From a checkpoint of a small model that answers yes/no questions on an image's attributes: encoder activation celu.
Rows from block 9 of the image encoder of a small model that answers yes/no questions on an image's attributes, named by matrix and row number. Rows with one number belong to one channel. Each number is 128 + 24 x the weight over its row's rms, rounded and kept within 0 to 255. All counts start at 0.
After each channel's rows are labels from the 100 images, of 14976, where the channel reaches its highest value: "patch colour" is the nearest of a few named colours to the mean colour under the peak. Only what is clearly more common there than usual is listed. The data: regions of photos with short descriptions (Visual Genome).
# convs0: first 3x3 conv, stride 2 (encoder.blocks.9.convs.0.weight, 384x192x3x3, standardized in use, each kernel summed), inputs 0-95
# convs1: second 3x3 conv (encoder.blocks.9.convs.1.weight, 384x384x3x3, standardized in use, transposed, each kernel summed), outputs 0-95

convs0.193 [141 154 101 135 140 142 118 111 143 142 127 155 129 129 176 102 129  93 120 159 107 106 101 158 139 101 127 130 152 142  84 164 142 123 121 114 118  94 109 109 152 137 184 123 135 129 143 163 177 134  94  89  92  99  98 110 110  83 166 139 116 150 101 153 138 121 113 117 120 125 127 120  76  88 118 152 115 139 125 121 141 141 148 114 130  91 114 103 117 101 132 101 130 119 120  81]
convs1.193 [166 130 146  91 125 114 130 114 158 180 139 120  94 100 116 132 119 157 118 113 159 131 118 171 163 120 102 137 157 151 180 118 135 116  96 123  93 122  91 160 122 156 124 125 152 132 152 108  93 137 104 133 114 163 141 190 146 159 137 111  99  92 153 193 130 120 164  77 126 141 128 138 118 109 116 133 110  93 157 129 127 149 109 149 130 137 143  85 141 156 119 135 125 148 117 124]
patch colour: pink

convs0.217 [129 162 132 180 125  98 100 109 105  84 120 146 140  93 122 114 150 159 137 138 121 174 119 173 114 133 150 160 140 153 116 130 100 102 106  86 160 137 142 108 110 129  92 132 141 126 135 149 157 128 122 109 166 120  98 110 119 102 150 100 110 157 143 119 140 111 154 109 141 109 127  91 136 145 155 139 101 110 102 142  98 129 164 129 127 107 117 143 126 157  83 134 103 120 128  92]
convs1.217 [129 153 170 163  80 110 147 147 129 109 129 140 102 102 122 127 125 108 148 167  92 147 135 153 163 126 125 127 141 130 126 140 124 131 118 124 136  97 141 132 122 158  49 121 139 141 138 131 102 183 148 106 126  91 103 115 157 120 179  88 109 155 127 129 123 114 117 147 134 119 149 140 134 125 140 148 107 150 134 134  99 131 108  91 127 118 121 125 156  92 180 145 103 134  84 120]
patch colour: brown

convs0.104 [157 114 103 110 114 158 135 108 106  93  92 151  81 145 170 142 147 123 131 150 113 127  98 122 132 118  82 139 145 134  99 148 144 129 120 133 146 154 156 105 131 159 105 107 102  63 108 123 132 114 113 140 222 156 136 162 125 118 153 120 120 161 148 170 143 141 189 151 140 147 126 158 122 135 131 117 147 127 112 124 168 153 185 139  95 162 123 117 135 111 104  96 116 131 143 117]
convs1.104 [144 159 161 149 193 114 121  93 125 129 168 114 117 126 107  85 123 144 157 152 122 156 132 116 135 159 130 143 134 168  88 149 124 127 154 183 196 138 141 140 121 170 141  90 164 146 104 160 125 186 138 118 142  98 136 142  94 154 146 131 146  85 137 110 104 141 140 140 143 124  88 161 150 130 133 130 116 112  68 143 128 113  83  95 135 133 139 132 129 103 138 172 152 133 120 116]
patch colour: black

convs0.277 [102 125  99 159 120 128 140 179 129 107 119 149 130 138 121 135 138 144 122 131 142 191 113 130  83 128 118 124 131 138 144 141 112  97 130 152 145 143 111 130 133 174 162 136 111 134  87 118 128 132 159 135 141 126  85  96 132 121 136 138 141 104 159 114 119 143 152  96 118 144 111 130 160 145  87  90 112 112  68 133 144 118  66 138 116 103 130 127 159 112 182 119 110 145 100 124]
convs1.277 [129 168 109 107  99 164 123 124 151 151 100 138 134  99 151  81 144 123 115  91 128 104 120 123 145 105 151  97  99 172 145 134 138 108 127 132 110 140 130 128 134 152 171 136 120  93 159 159 128 144 116 109 130 121 134 143 154 103 152  97 115  76 164 133 149 142 121 158 139 120 108 128 136 121 119 163 115 101 102 120 157 120 121 112 169 159 126 135 126 113 131 118 171  94 140 112]
patch colour: grey

convs0.228 [113 157  73 151 141 114 167 110 146 138 109 141 119 103 148 123 135  94 123 164 117 106 129 152 140 118 130 137  98 140 120 173 155 145 117 141 151 126 155 127  74 145 109  99 138 138 148 133 130 111 129 105 136 178 119 111 116  83 147 148 124 150 150 128 125 127 129 141 116 125 121 123 145 157 119 153 107 153 112 113 124 120  91  80 142 169 156 168 104 127 154 140 144 162 153 132]
convs1.228 [132  79 108 151 154  90 125 117 139  77 165 105 117 109 154 133 113 180 131 103  92 112 123 110 149 177 143 103 121 118 106 134 117 123 134 140 192 123 155 167 124 138 120 137 118 148 131 131 124 155 158 160 138 133 127 130 133 160 146  90 116  99 141 110 139 137 118  63 158 135 140  82 154 133 142 116 141 157 114 162 129  99 119 191 155 132 127 161 121 153 131 138  90 167 128 113]
patch colour: blue

convs0.136 [116 124 124 138  90 128 138 168 151  98 165 106 103 108 104 160 150 133  96 123 131 112 118 110 154 127 163  99 120 123 127 126 128 148 169 163 157 145 148 141 158 146  93 131 133 145  92 146 155 146 148 136 163 105 117 154 142 127 141 133 107  95 132 121 123 110 131 113 147 110 129 121 138 146 109 121 111 156 120 138  98 142 132 160 128 119 140 117 201 171  72 120  94 128  87 139]
convs1.136 [ 89  94 150 118 102 128 132 128 128  80  98 148 139 144 109  93 138 118 117 151 175 144 112 165 155 121 120 118 137 131 118  77 119 115 138 107  98 157 160 148 123 133 104 124 153 127 134 116  65  96  99 110 185 103 118 126 175 120 119 154 151  83 131 158  91 135 131 124 174 143 113 126 158  95  91 117 129 128 147 134  80 100 104 124 158 133 126 147 120 137 120  77 106 133 156 139]
patch colour: pink

convs0.227 [111 131 125 118 144 150 186 154 167 115 140 147 105 120 149 118 120 150  84 161 147 202 155 127 121 148 126 105 116 103 116 109 129 113 108 171 125 154  86 126 113 122 133 157  73 156 131 139 109  99 155 131 152 122 139 118 114  72 126  72 108  99 139 134 148 118 125 141 140 148 121  97 110 140 133 120 140 154 104 146 105 144 108  73 103 107 126 107 172 114 148 144 132 104 134 105]
convs1.227 [132 139  96 125 100 127 128 137 125 107 152 138 144  83 107 131 105 159  96 193 122 135 161 105 123 130 117 119 152 105 128 119 123 112 107 161 147 129 100 129 143 131 190 132 125 108 170 139 100 125 121 116 126 121 165 142 182 108 128 139 137  98 110 135 115 112 157 159  81 147 114  99  90  89 151 134 102 127 116 115 120  96 149 104 117 134 124 176 133 132 118 117 109 114  81 129]
patch colour: black

convs0.363 [ 91 103 131 119 105  89 162 135 132 116 140 141 134 113 135 151 130 114 151 173 130 100 114  87 176 164 104 123 111 146 121 135 138 163 145 150 124 121 203 101 180 145 111 154 154 161 146 136 140 111 111 116  73 146  71 143 118 108 156 122 131 148 135 137 125 102  96 156 131 120 145 134 137 103 114 163 113 105 156 110 158 103 206 136  84 153 109  89 126 113 146 135  98 127 126 123]
convs1.363 [115 146 119 128 177 142 109 136  99 128 154 110 139  92 125 182 105 148 132  97 118 129 171 155 172  76  85  99 130 142 134 190 139 125 115 130 131 108 115 115 160 118 153  94 125 113 112 135 130 107 128 151 134 144 145 175  90 143 189 133 125  95 126 109 160 118 119 140 140 135 119 149 122 111 147 135 133 163  64 129 112 137 176 102 130 110 123  81  98 170 142 111 156 164 124 106]
patch colour: white

convs0.286 [168 118 174 120  95 104 167 128 145 129 155 148 165 113 120 146  39 112 106  85 155 131 129 135 126 143 153 125 112  90 110  82 103 155  99 178 118 131 150 141 155 124 134 115 119  84 140 100  98 169 128 119 108 126 137 117 148 159 135 115 127 126  92 128 115 140 116 128 150  93 134 106 160 123 141 151 156  79 159 114 140 161 144 100 149 122 120 122 156  77 125 159 161 147 116 139]
convs1.286 [109 111 123  88 110  82 104 138  96 104 128 151  81 126 188 205 121 158 132 140  92 136 174  99 164 108 132 166 134 115 132 152 152 149 157 101  81  91 136 131 103 118  80 115 123 126 116 155 150  94 154 162 129 161 114 138 143 136 150 146 111 133 176 110 147  86 108 122 113 111 136 123 116 153 122 167 157 118 117 144 140 127 124 125 162 124 177 142 141 136 126  86 129 151 146 136]
patch colour: grey

convs0.7 [ 95 138 127 131 128 148 164 135 152 120 128 114 124 120 135 141 146 113 136 148 139 147 146 118 108 115  71 139 170 150 174 122 109  62  99 184 121 154 111 163  93 122 140 132 124 131  97 153 131 115 108 137 156 120 181 103 154 128 115 122 137 117 116 142 119 149 192 162 126 157  92 127 158 149  85 121 161 139 121 108 119 132  94 104 149 127 152 152 123 108 104 155 144 166 114 130]
convs1.7 [118 125 176 115  86  97 118 115 107 138  73 144 188 149  94 114  94 121  83  67  85 124 103 105  83 171 146 113 148 158 135 145 134  99 156 135 157 128 135 134 126 129  99 123 123 120 139 103 137 112 132 112 110 101  85  91 111 109 131  98 153  94 111 123 143 121 118 128 115  86 123 165 154 157 151 113 172 152  88 152 115 118 106 148 108 124 144 113  92 149 146 133 121 135 126 178]
patch colour: grey

convs0.16 [105 147 104 136 131 132 152 119 105 103 115 107 146 125 136 118 120  92 169 138 136 150 135 127 110 179 111 134 151 179  57  96 154 124 118 193 169 139 138 136 150 130 143 145 144 139 133 112 100 103  90 101 130 149 126 145 113 125 141 124 126 100 116 142 145 147 130 124 134 140 140 150 123  92 170 164 103  93 156 138 180 109 192 125 130 125 127 100 156  86 123 152 123 138 112 143]
convs1.16 [ 80 175 118 110 128 119 118 100 155  93 103  93 111 120 135 171 118 115 124 113 144 128 190 104 155 128 129 108 138 172 141 167 134 147  99 143 122 128 103 142 126 134 122 124 136 128  94 116 135 108 123 122 167 141 163 142 112 141 167 111 124 123 128 135 155 132 128 140 148 157  58 144 139 121 162  99 168 117 102 131 125 133 119  79 158 160 149 123 100 151 154 139 173 111 122 109]
patch colour: grey

convs0.94 [148 125 133 174 121 134 153 103 157  61 118 138 138 147 111 155 164  96 103 141 139 146 124 105 126 137 142  95 112 117 130 116  91  98 111 136 169 108 168 120 130 104 181  82 154 105 144 123 142 136 122 133 133 187 180 127 133 109 130 118 160 123 102 120  97 133 141 126 136 111 147 103 136 115 108 117 116 121 136 123  87 135 130 127 115 142 140 126 135 132 154 107 186 124 141 118]
convs1.94 [128 138 100 117 160 133 135 155 122 145 109 129 126  72 124 119 105 190 102 131 133 122 118 136  96  95 141 109 138 112 123 115 112 114 129 148 129 124 106 121  95 155 162 144 152 179 175 120 160 176  95  73 147 162 121 153 173  99 152 119 109 151 141 101 127 155 128 108 120 156  92 166 160  80 118 149 129 118 136 140 129 136  80 101 128 151 105  97 130 133 107  95 113 111 102 142]
patch colour: white; pink

convs0.92 [109 149 110 129 112  65 165 151 140 160 118 144 127 126  90 166 159 129  80 110 117 132 173 145 105 127 124 113 145 150 135 102 134  89 155 156 155 120 159 151 137 152 161 126 117  75 139 122 121  86 120 128  84 113 194 101 157 125 129 103 156 115  96 114 101 120 140 123 137 122 156  95 158 111  95 113 153 105 152 152 127 124 142 145 129 143 161 181 131 123 102 149 161  80 138 103]
convs1.92 [127 136 135  56 150 143 126 141 159 111 173 130 114 140 140 138 154  79  73 142 134 115 145 160 154  68  92 131 178 150 157 183 140 134  74 125 134 129 127 101 129 148 123 124 168  71 161  93 107  86 136 159 154 151 132 175 121 157 144 127 153 144 124 151 154 122 121 116 115 136  73 123 110 144 141 135 141 117 111 145 137 113 124 135 155 164 117 145 137 166 107 127 150 147 114 124]
patch colour: pink

convs0.103 [153 130 105 153  99 122 132 147 136 177 102  88 134 139  97 162 144 157 159 140 158  84 108 156 177 120 139 123  89 133  92 107 123 123  91 109 129 143 141  77 146  63 106 139 112  96 148 116 133 159 129 134 115 134 147 151 121 151 110 121  87 131 117 100 107 144 145 148 121 147 118 129  90  99 120 109 121  74 151 137 146  97 158 100 163 156 146 169 156 124 123 150 107 131 152 119]
convs1.103 [108 172 157 128 106 128 140 117 121 103 125 159  97 137 151 165 133 126 128 103 133 136 124 141 150 108 104  97 137 128 163 140 109 134 126 143 155 159 129 154 131 127  93 110 152 107 151 104 132  80 110 156 149 158  64 124 146 116 136 121 133 152 148 123 148 154 130 173  91 215 119 137 121 113 143 146 131 119 123 129 121 135 154 162 123 101 157  96 159 157 168 167 133 146 112 141]
patch colour: white

convs0.175 [134  89 120 114  73 129 121 134 160  97 159  95  72 106 136  97 145 147 168 161 143  95 133 111 109 104 114 166 133 189 163 156  95 134 134  90 132 123 142 182 134  87 127 122 147 138 120 160 118 147 103 133 129 164  97 122 116 164 174 112  97 115 147 127 119 172 100 162 136 117 118 123 136 134  85 154 126 144 119  96  86 139  94 126 152 152 146 147  98 148 131 143 128 139 121 147]
convs1.175 [125  96 153 139 133 105 117 122 106 128  96 118 139 136 142 147  68 117 126 109 143 103 110 102  85 195 175 128 118 136 130 101 168  83 129 109 136 109 123 128 107 120 171 169 117 138 114 108 126 117 106 107 150 110 117  89  83  76 115 146 149 106 136 135 110 105 112 143 132 114 153 101 136 103 140 122 143 129  71 146 105  97 103 108  93 125 165 151 132 126 117 111 146 133 140 101]
patch colour: grey

convs0.284 [129 121 122 147 111 128 114 107 138  70 120 127 113 146 111 128 118 176 157 123 130 145 119 138 185 135 112 113 179 138 149  89  97 148 147 125 155 109 130 142 153  65 156 119 119 108 121  98 117 110 128 131 147  93 110 149 138 148 110 121 134  83  92 143 112 155  95 116  98  91  99 116 142 132 123 147 120 155 133 145 132  88 170 122 156 152 152 110 152 119 115 125 139 140 118 156]
convs1.284 [127 115 115 132 118 153 117 113 134 162 119 114  87 155 154 144 116 144 134 120 125 151 135 132 149 134 139 159 123 130 140 153 115 124  84  89 112 104 158 124 139 141 133 100 160 152 119 116 127 108 137 130 158 114 113 101 140 145 147 103 162 161 104 141 142 142 139 179 128 122 142 116 117 139 149 140 173 128 146 120 161 146 112 162 149 116 162 130 126  96 118 140 129 139  96 119]
patch colour: pink

convs0.110 [145 116 114 119  86 140 137 139 144 115 135 115 152 129 130 167 147  97  94 143 125 158 127 129 167 105 143 108  90 160 196 103 134  69 128 134 149 121 120 142 123 150 140 123 140 124 111 139 109 133 162 145 108 133 145 135 135 131  88 137 126 103  84 132 127  85 203 153 105 130 119 128 163 145 159 130 144 161 141 141 103 100 108 173  83 152 108 136 144  95 133 111 109 142  86 139]
convs1.110 [127 171 137 114 153 118 121 154 150 122  78  96 140 177 113 150 120  73 105 119 134 143  65  91 130 102  79 135 134  96 134 125 107  77 152 143 145 154 142 120 125 132 112 153 145  86 134 146 160 103 140 129 113 144 153 146 128 145 126 160 177 124 106  95 141 113 145 120 132 125 126 102 145 149 167 115 171 146 143 159 126 156 107 118 177 118 122 159 120 134 174 163 154 110 117 151]
patch colour: grey

convs0.238 [150 118 132 134 136 170  95 135  77 101 123 139  69  97 166 100 121 133 110 139 117 156 104 124 144 102 100  95 133 135 139 161 130 154 130 136 153 183 143 127 142 151  86 152 134  98 138 147 153 140 140 156 141 150 106 109 125 100 148 139 135 122 127 118 165 130 154  84 105 122 159 126 103 113 131 129 123 180  99 181 122 128 102 148 142 110 160 128 129 113 184 134 118  91 144  98]
convs1.238 [195 109 138  98 140 164 118  92 150 182 152 137 133 119 120  99 108 140 121 114 127 127 137 125 170 130  97 152 149 143 149 119 149 126 116 144 130 120 111 174 130 152 114 120 147 148 125 160 121 138 125 151  72  75 169  73 153 121 104 139 140  83 104 187  89 149 107 127 123 111 150 142 106 137  76  97 161 128 113 118  76 125 118 121 104 179 109 135 103 111 168 131 124 132 149 128]
patch colour: grey

convs0.114 [115 122 123 143  93 113 143 108 106 143  58  86 141 147 147 124 123 134  87 104 107 109 142 158 142  91 122 110 135 116 172 126 120  89 121 155 141 149 144 155 111 155 147 101 137 113 110 158 173 107 139 154 116 104 162 120 121 129 147 133 150  94 144 134 108 132 143 121  98 112 123  81 161 106 157 101 142 130  99 168  80 128 122 152 132 153 123 172 136 126 129  98 132 157 123 134]
convs1.114 [116 187 108 150 155 139 134 113 156 133  79 134 149 140 130 158 124 108  82 122 158 102 137 143 104  94  93 104 120 113 122 112 110  80 139 151 145 121 132  83 132 125 168 120 135  87 146 104 161  93 116 126 112 141 115 114 106 126 148 124 145 148 134  90 122 116 113  84 152 142  86 131 122 138 108 159 131 134 147 164 104 109 121 116 201 110 121 118 108 108  88 151 162 131  96 131]
patch colour: pink

convs0.276 [125 127 150 111 115  93 116 119 117 121 121 138 113  78 143  77 141  90 119  97 119  98 157 135 165 117 169 141 106 110 141 118 135 146 120  80 139 167 113 138 128 146 118 150 148 161 113 167 147  93 114  96 110 131 106 106 166 118 145 126 122 106 125 114 185 120 151 154 126  89 124 118 130 136 132 142 119 148 139 182 123 118 115 150 138 126 142 148 158 175 118 121  98 111 153 164]
convs1.276 [101 121  96 131  89 108 114 124 129  95 123 106  89  98 135 116 143 134 125 113 136 137 131 135 118 125  97 143 147 127 154 107 103 118 106 109  93 165 136 179 132  62 136 113 134 101 149 120 111  87 160 114 132 127 151 111  73 152 112 139 117 144 114 106 116 144 145 151 171 137 145 114 150 135 159 152 125 113 148  94 117 206 102 179 145 118 152 138 124 138 105  81 171 154 151 130]
patch colour: pink

convs0.365 [128 117 146 162 116 180 159 161 127 110 136 146  89 129 111 136 168 153 171 171 115 126 141 143 140 125 146 126 104 129 112 120 123 127 174  89 105 112 127 146 128 152 115  72 120 149 188 147 116 130  98 158 148 101 163  94 119  95 166 135 105 106 106 111 163 122 105 133 119 145 152  99  91 100 155 102 133 162 106 153 110 161 109 120 109 111 140 152 136 110 146 135 139 109 127 129]
convs1.365 [153 108 122 131 125 161 160 136 146 146 171 151 149 114 109  95 163 142 141 131 121 130 154 146 146 135 105 154 144 157 124 117 133 137 129 141 109 152 109 111 120  94 168 172 135 190  82 178 121 119 131 122 142 168 136 141 117 107 112 158 127  96  98 103 107 113  99 118  91 168 140 125 101 144 113  96 121 160 133 135 114 125 107 129 128 133 123  75 122 107 167 155 124  82 161 151]
patch colour: grey

convs0.187 [164 139 122 146  92  73 124 144  93 133  94  87 152 124 157 107 148 104 144 152  99 153 112 108 132 140 156 103  83 194 127 160 118 122 111 129 124 187 138 137 147 116 161 134 143 109 150 194 134  98 126 120 168 131 120 125 143  80 143 142 107 147  73 143 153 116 129 156 122 111 147 107 144 131 119 110 123 119 148  94 134 166 145 159 151 156 164 145 115 141 119 148  87 143 148 123]
convs1.187 [ 98 161 130 119 130 167 135  90 185 104 137 160 122 133 110 131 131  97 105 107 150 157 171 151 145 106  97  77 113 131 150 142 104 105 100 136 118  84 166 125 122 144 148 142 160  84 144 122 128  85 125 139 121 126 128 190 121 123 125 147 109 121 150  85 156 126 113 152 174 123 111 103 149 146 128 146  99 123 144 157 118 107 182 139 144 110 121 105 116 136 102 145 127 156 117  73]
patch colour: pink; white

convs0.105 [125 109 207 154 136  92  86 135 117 156 138 118 158 143 184 123 140  92 208 120 119 143 124 127 111 124 112 115 133 157 102 137 101 122 165 133 120 130 134 117 153  87 124 140 114 107 144 147 169  81 133 128 138 152 107 115 146 118 126 109 147 160 129 120 130 123 131 147 150 131 122 123  81 119 114  74 140 122 106  95 141 113 184 118 112 142 113 126 127 148  89 182  66 147 124 134]
convs1.105 [111 107 154 140 110 118 123  59 120 115 172 128 110 163 120 100  91 117 111 118 158  88 134 116  60 144 157 125  81 111 119 122 150 171 121 184 164 132 125 140 144 112 143 132 142 135  84 137 109 106  93 106 148 134  92 114 102 132 126 148 121 147 114 113 126 119 120 147 110 138 111 129 114 102 128  90  87  91  69 131 133 125 100 139  69 142 109 137  82 137 130 157 104 129 166 113]
patch colour: brown