Weights of a small model that answers yes/no questions on an image's attributes: muon at rate 0.0033.
Rows from block 9 of the image encoder of a small model that answers yes/no questions on an image's attributes, named by matrix and row number. Rows with one number belong to one channel. Each number is 128 + 24 x the weight over its row's rms, rounded and kept within 0 to 255. All counts start at 0.
After each channel's rows are labels from the 100 images, of 14976, where the channel reaches its highest value: "strongest on" is what is common among them. Only what is clearly more common there than usual is listed. The data: regions of photos with short descriptions (Visual Genome).
# convs0: first 3x3 conv, stride 2 (encoder.blocks.9.convs.0.weight, 384x192x3x3, standardized in use, each kernel summed), inputs 96-191
# convs1: second 3x3 conv (encoder.blocks.9.convs.1.weight, 384x384x3x3, standardized in use, transposed, each kernel summed), outputs 96-191

convs0.296 [144 124 120 126 125 161 120 148 126 167 130 160 131 205 156 138 137 135 138 100 106 138 131  89 119 161  93 153 158 144 127 122 111 117 130 123 102 142 133 128 149 143 118 165 117 119  85 104 123 126 121  91 118 112 170 142 135 117 134  82 152  88 111 144 144 138 103 138 193 121 116 124 111 131 167 149 110 135  92 107 116 156 115 157 140 110 112 137 114 120 132 132 148 176 112 108]
convs1.296 [114 143 148 137 132 159 143 109 153 177  86 154 126 173 141 145 122 103 118  97  97 102 121 141 145  92 101 123 141 143 162 135 135 169 135 112 124 133 136 162 153 133 121 126 133 125 153 151 120 139 134 117 143 105 132 118 174 127 116 128 178 156 106 101 136 111 112 165 159 104 156 159 156 128 124 148 103 127 126 127 126 151 120 128 142 109 124 108 114 136 168 164 129  89  97 126]
strongest on: text has "man"

convs0.71 [157 170 121 142 142 123 126 112 148 152 118 101 132 110 176 110 138 141  83 106  73 131 105 126 142 128 130 125  62 151 148 112 109 143 139 132 136 140 116 116 136 131 159 172 168 149 185 117 142 105 144 140 150 148 127 131 160 110 131 138 172 113 129 166 114 143  83  88 147 120 119 115 144 125 128 154  83 128 161 124 177 139  99 111 134 145 132 210 154 156 131 181 138 119 105 145]
convs1.71 [176 142 165 159 137 127 156 114 117 129 133 188 125 102 148 105 119 145 135 136  86  88 105 139 109 114 110 138 178 119 144 157 128 106 113 131 141 150 150 120 134  95 174 109 162 136 114 120 118  86 160 151 123 118  70 114 117  70 116 102 180  96 139 115 171 150 136  87 117  63  94 144  84 108 161 117  93 118 112 113 135 119 156 138 124  91 133 127 152 113 125 155 102 132 122 102]
strongest on: text has "man"

convs0.316 [136 102 147 143 103 144 144 128 131 112 151 118 109 134 147 156 106  61 146 107 137 122 114 146 118 117 151 130  79 135 140 101  96 160 154 132 169 146 160 107 157 144 120  93 140 127 120 121 126 102 126 130 139 141 133 161 114 129  99 120 118 164 149 147 138 156 113  88 108 163 109 129 165 120 165 172 127 120 153 104 106 106 122 105 152 118 143  91 137 107 110 129  76 124 143 130]
convs1.316 [138 120  81 147 151 115 101 109 153 160 132 114 105 122 149 124 117 135 157 140 139 128 154 101 131 139 175 178 172 103 117  97 155 121 185 157 111 155 121 148 145 114 117 166 149  92 134 131 176 147  99 104  99 131  83 138 158 118 132 159 141 116 129 131 145 134 122 148 129 117 112 124 119 114 147 116 149 118 100 126 159 170  94  93 108 128 123 137 158 104 140 148 169 132 108 100]
strongest on: text has "man"

convs0.224 [ 96 153  92 114 107 128 127 132 116 130 172 108 135 136 140 180  96 173 118 149 113 104 123 114 154 140 141 152 132 125 119 128 124 149 151 157 141 126 129 135 130 114 171 145 128 154 169 111 181 160 160 147 145  71 134 132 131 150 134 143 148 126 119 101 104 158  93 141 130 112 138 133 137 115  76 121 163 107 143  98  99  98 115 137 132 116 132 119  89 117 124 122  92 120 138 143]
convs1.224 [131 151 114 128 110 112 115 138 104 100 110  98 133 135 137  92 157 118  98 141 134 111 170  93  77 128 150  83 126 128 140 131 114  73 120 110  66 157 132 107 127 103 101 146 134 138  91  84 172 140  77 101 110 108 127 137 124 126 178 101 118 140  98 151 109 102 136 120 132 147 152  85 117 105 120 125  66 127 121 138 133 162 121 141 105 111 112 125 121 124 161 110 117 185 139 142]
strongest on: text has "zebra"

convs0.219 [132 155 156 128 150 158  94 137 142 120 114 123 110 107 113 108 133 112 129 162 139 129 164 140 142  85 142 121 111 105 114  90 130 112 141 153 112 126 126 138 157 133  92 147 123 136 134 157 118 120 141 124 124 153 147 125 190 160 161 102 123  92 102 165 133 165 101 146 100 135 123 127 162 132 117 140 108 138 183 110 135 130 173 120 103 153 124 160 173 160 125 171 143 135 131 118]
convs1.219 [ 94 117 119  99 139 113  85 125 101 132 147 143 140  81  90 138 125 122 115 138 144 144 126 119  81 131 149 134 149 107 116 127 159 120  98 123 112 136 107 125 102 132 176 130 122 125 171 136  95 130 145 109 110 143  98 122 123 115 128 116 199 116 124 101 175 121 132  90 125 132 109 107 109 129 135 111 108 117 106 119 118 131  96  92  99 129 121 159 108 128 123 103  92 144 125 104]
strongest on: text has "man"

convs0.63 [162 124 119 132 110 154 189 119 167 181 122 120 133 140 151 130 147 106 106 132 147 130 145 126 135 141 102  94 105 137 134  46 126 110 132 115 112 124 126 137  90 176 141 160 139 122 125 100 124 107 141 114 111 152 129 102 184 121 211 147 181 131 144 147 116 103 110 115 142  99 159 124 129 107 110 138 126 124 125 125 124 123 111 126  94 136 113 157 126 128 125 133 150 116 104 147]
convs1.63 [152 105 150 137 147 136 111  94 135  85 119 115 183 116  96  93 100 138 139 149 108  78  83 102 154  80 126 129 132 100 127 123 146 137 130 131 142  90 100 162 157 108  94 124 185  93 126 116 123  82 170 107 139 139  98 155 123 127 141 157 194 136 139 133 116 141 131 158  73 119 179 111 127  90  98 130 154 125  75 155 145 135 137 127 124 133 172 117 100 135 128 158 102 139 145 144]
strongest on: text has "man"

convs0.337 [102 109 115 101 102  90 173 137 168 107 210  87 134 128  89 119 135 107  92 141  91 136 128 178 150 158 143 110 110 133 119 121 137 157 121 121 141 116 196  85 146 133 132  98 168 151 189 110 130 114 130 154 138  95 127 119 114 145  91  84 124 100 122 144 126 121 154 128  93 171 126 132 123 145 141 120 149 164 136 131 144 124  97 122 106  74 131 145 160 155  85 111 126  99 118 143]
convs1.337 [107 130 113 106 118 160 137 108 138 136 107 112 102 158 114 166 145 118  89 170 140 171 124 134 110 128 123  98 132 133 148 133  97 146 143 135 122 162 139 120 112 124 112 108 131 143 147 124  95 120 138 121 140 114 140 148 113 170  86 113 123 179 142  88 103 113 138  87 122 139 159 117 109 128 136 125 164 123 151 100 112 131 134  80 122 127 107  95  87 106 153  99  91  72 178 105]
strongest on: text has "man"

convs0.206 [ 78 166 135 148 135 150 116 123 189 164 134 104 117 160 133 137 137 129 147  70 101 153 156  99 109 105 151 152 107 120 174 118 128 172 154 137 126 107 140 109 121 125 153 107 142 175 142 129 148 114  99 110 141 142 101 138 161 139 106 119 164 182 160 127 119 124 101 129 116 142 146 124 129 134  96 103 144 127 167 122 102 101 111 120 130 139  94 152 142 123 107 213 145 123 173 137]
convs1.206 [158 146 119 130 160  81 118 160 126  82 111 124  92  92 137 144 132 155 119 133 132 130  93 140 120  94 113 174 123 115 107 158 156 105 129 132 132 169 106 135 131 162 128 109 139 117 119 135 163 114 135 138  58 135  86 143 144 164  83 121 157 101 117 121 164 111 121 155 110  97 138 102 100 152 139 112 124 123 101 138  88 111 145 160  84 104 105 129 156 131 132 160 156 162 137 136]
strongest on: text has "man"

convs0.353 [124 131 179 103 151 126 101 127 131  94 152 155 152  87 125 157 105 132 132 113 115  89 119 135 132 103 104 124 153 120 124 166 168 160 147  73 145 113 163 111 111 112 107 161 155 119 118 133 140  82  99  94 109 159 115 115 129  83 131 137 123 126  82 120 115  99  74 124 133 121 147 140 157 151 104 169  99 145 137 120 143 175 171 175 146 125 123 109 146 108  79 136 109 112  99 132]
convs1.353 [107  95  94 154 133 126 139 189 150 131 118 110 118 112 116 145 140 138 100 113 121 128 122 157 162  88 145 135  92  79 160 134 136 123 122 148 148 135 157 119 143  92  94 116 134 144  86  89  95 121 128  86 160 149 108 148 126 158 134 157 135 123 152 134 131 151 154  90 165 127 174 111 120 131 139 106 158 117 161 121 172 118 147 136 126  96  88 134 109  84  97 146 150 127 154 106]
strongest on: text has "green"

convs0.164 [115  78 140 120 114 142 125 117 167 127 130 110 114 153 134 117 132  83 144 132 126 112 179 158 159 150 127 181 105 146 100 129 154 121 125 141 149 119  76 104 169 174 153 116 141 135 172 154 133 125 175 153 154 101 122 127 136 145 130  77 106 126 115 129 124 133 123 127 133 127 102  67 132  90 125 105 131 144 146 164 144 129 125 109  99 140 136 128 136 134  79 105 146 124  71 138]
convs1.164 [122 141 117 116 108 147 114  84 101 135  83 118 115 142 108 167 154 132 109 114 142 135  80 138 155 142 146 143 153  92 107  93 111  46 155 111 124 130 122 107  98 137 140 139 138 132 128 153  79 103 116 141 125  94  79 129 121  96 132 125 193 139 114 147 146 127 125 121 120  83 133 148 162 124  81  76 114 148 140 127 120 153 164 132 112 135 126 128 114 109 164 115 129 107 172 125]
strongest on: text has "man"

convs0.132 [151 122 106 150 123 140 135 167 151 123 135  99 114 107 105 161  84 108  46 132 143 118 105 112 159 153 152 127 120 146 144 115 107 154 171 122 121 110 134 133 129 157 151 101 142 142 133 188 107 156 117  78  88 148 124 112 153 160 116 133 117 138 126  85 128 142  82 143 131 113 109  91 132 150 119 169  82 134 132 121 163 134 161 125 125 127  97 169 158 125 135 116 131 102 149 111]
convs1.132 [147 106 161  89 157 124 119 129 135 161 155 142  69 114 134 111  70 115 153 158 159 103 134 127 122 112 163 126 139 149 121 122  99 157 137 122 128 154 114 128 114  75 128 117 163 158 168 139 124 135 148 123 128 140 127 117 121 134 125 141 145 109 104 137 106 122 209 116 123 111 134 138 147 109 103 136  96 139 164 108 142  81 100 113 130 143 165 145 135 165 101 151 139 111 155 154]
strongest on: text has "white"; text has "sky"

convs0.77 [114 117 133 119 138 153 112 140 131 165 129  99 147 136 159  81 162 114 151 108 132 153 143 124 143 161 106 108 120 140  74 157 136 144 124 105 134 135 120  76 154 142 150 130 170 134 158 127 131 130 140 125 158 106 158 150 147 133 103 127 174 119 123 132 134 123 160 122 104 140 109 109 138 142 158 126  82 138 148  80 142 151 121 120 152 118 122 155 113 128 104 115 142 100 106 171]
convs1.77 [114  95 140 147 150 179 131  73 112 149 156 121 129 126  99 170 140 152 157 126 105 120 117 127 123 138 117  81 168 141 162 186 143 145 135 115 146 182 138 138 135 129 146 135 131 160 113 159 161 133 130 140 152  85 105 123 129 105 153  74 160  81 110 130 111 124  99 104  99 119 115 149 102 160 112  68 140 131 108 177 106 150 150 131 108 123 133 168 131 118 133 113  86 136 120 118]
strongest on: text has "man"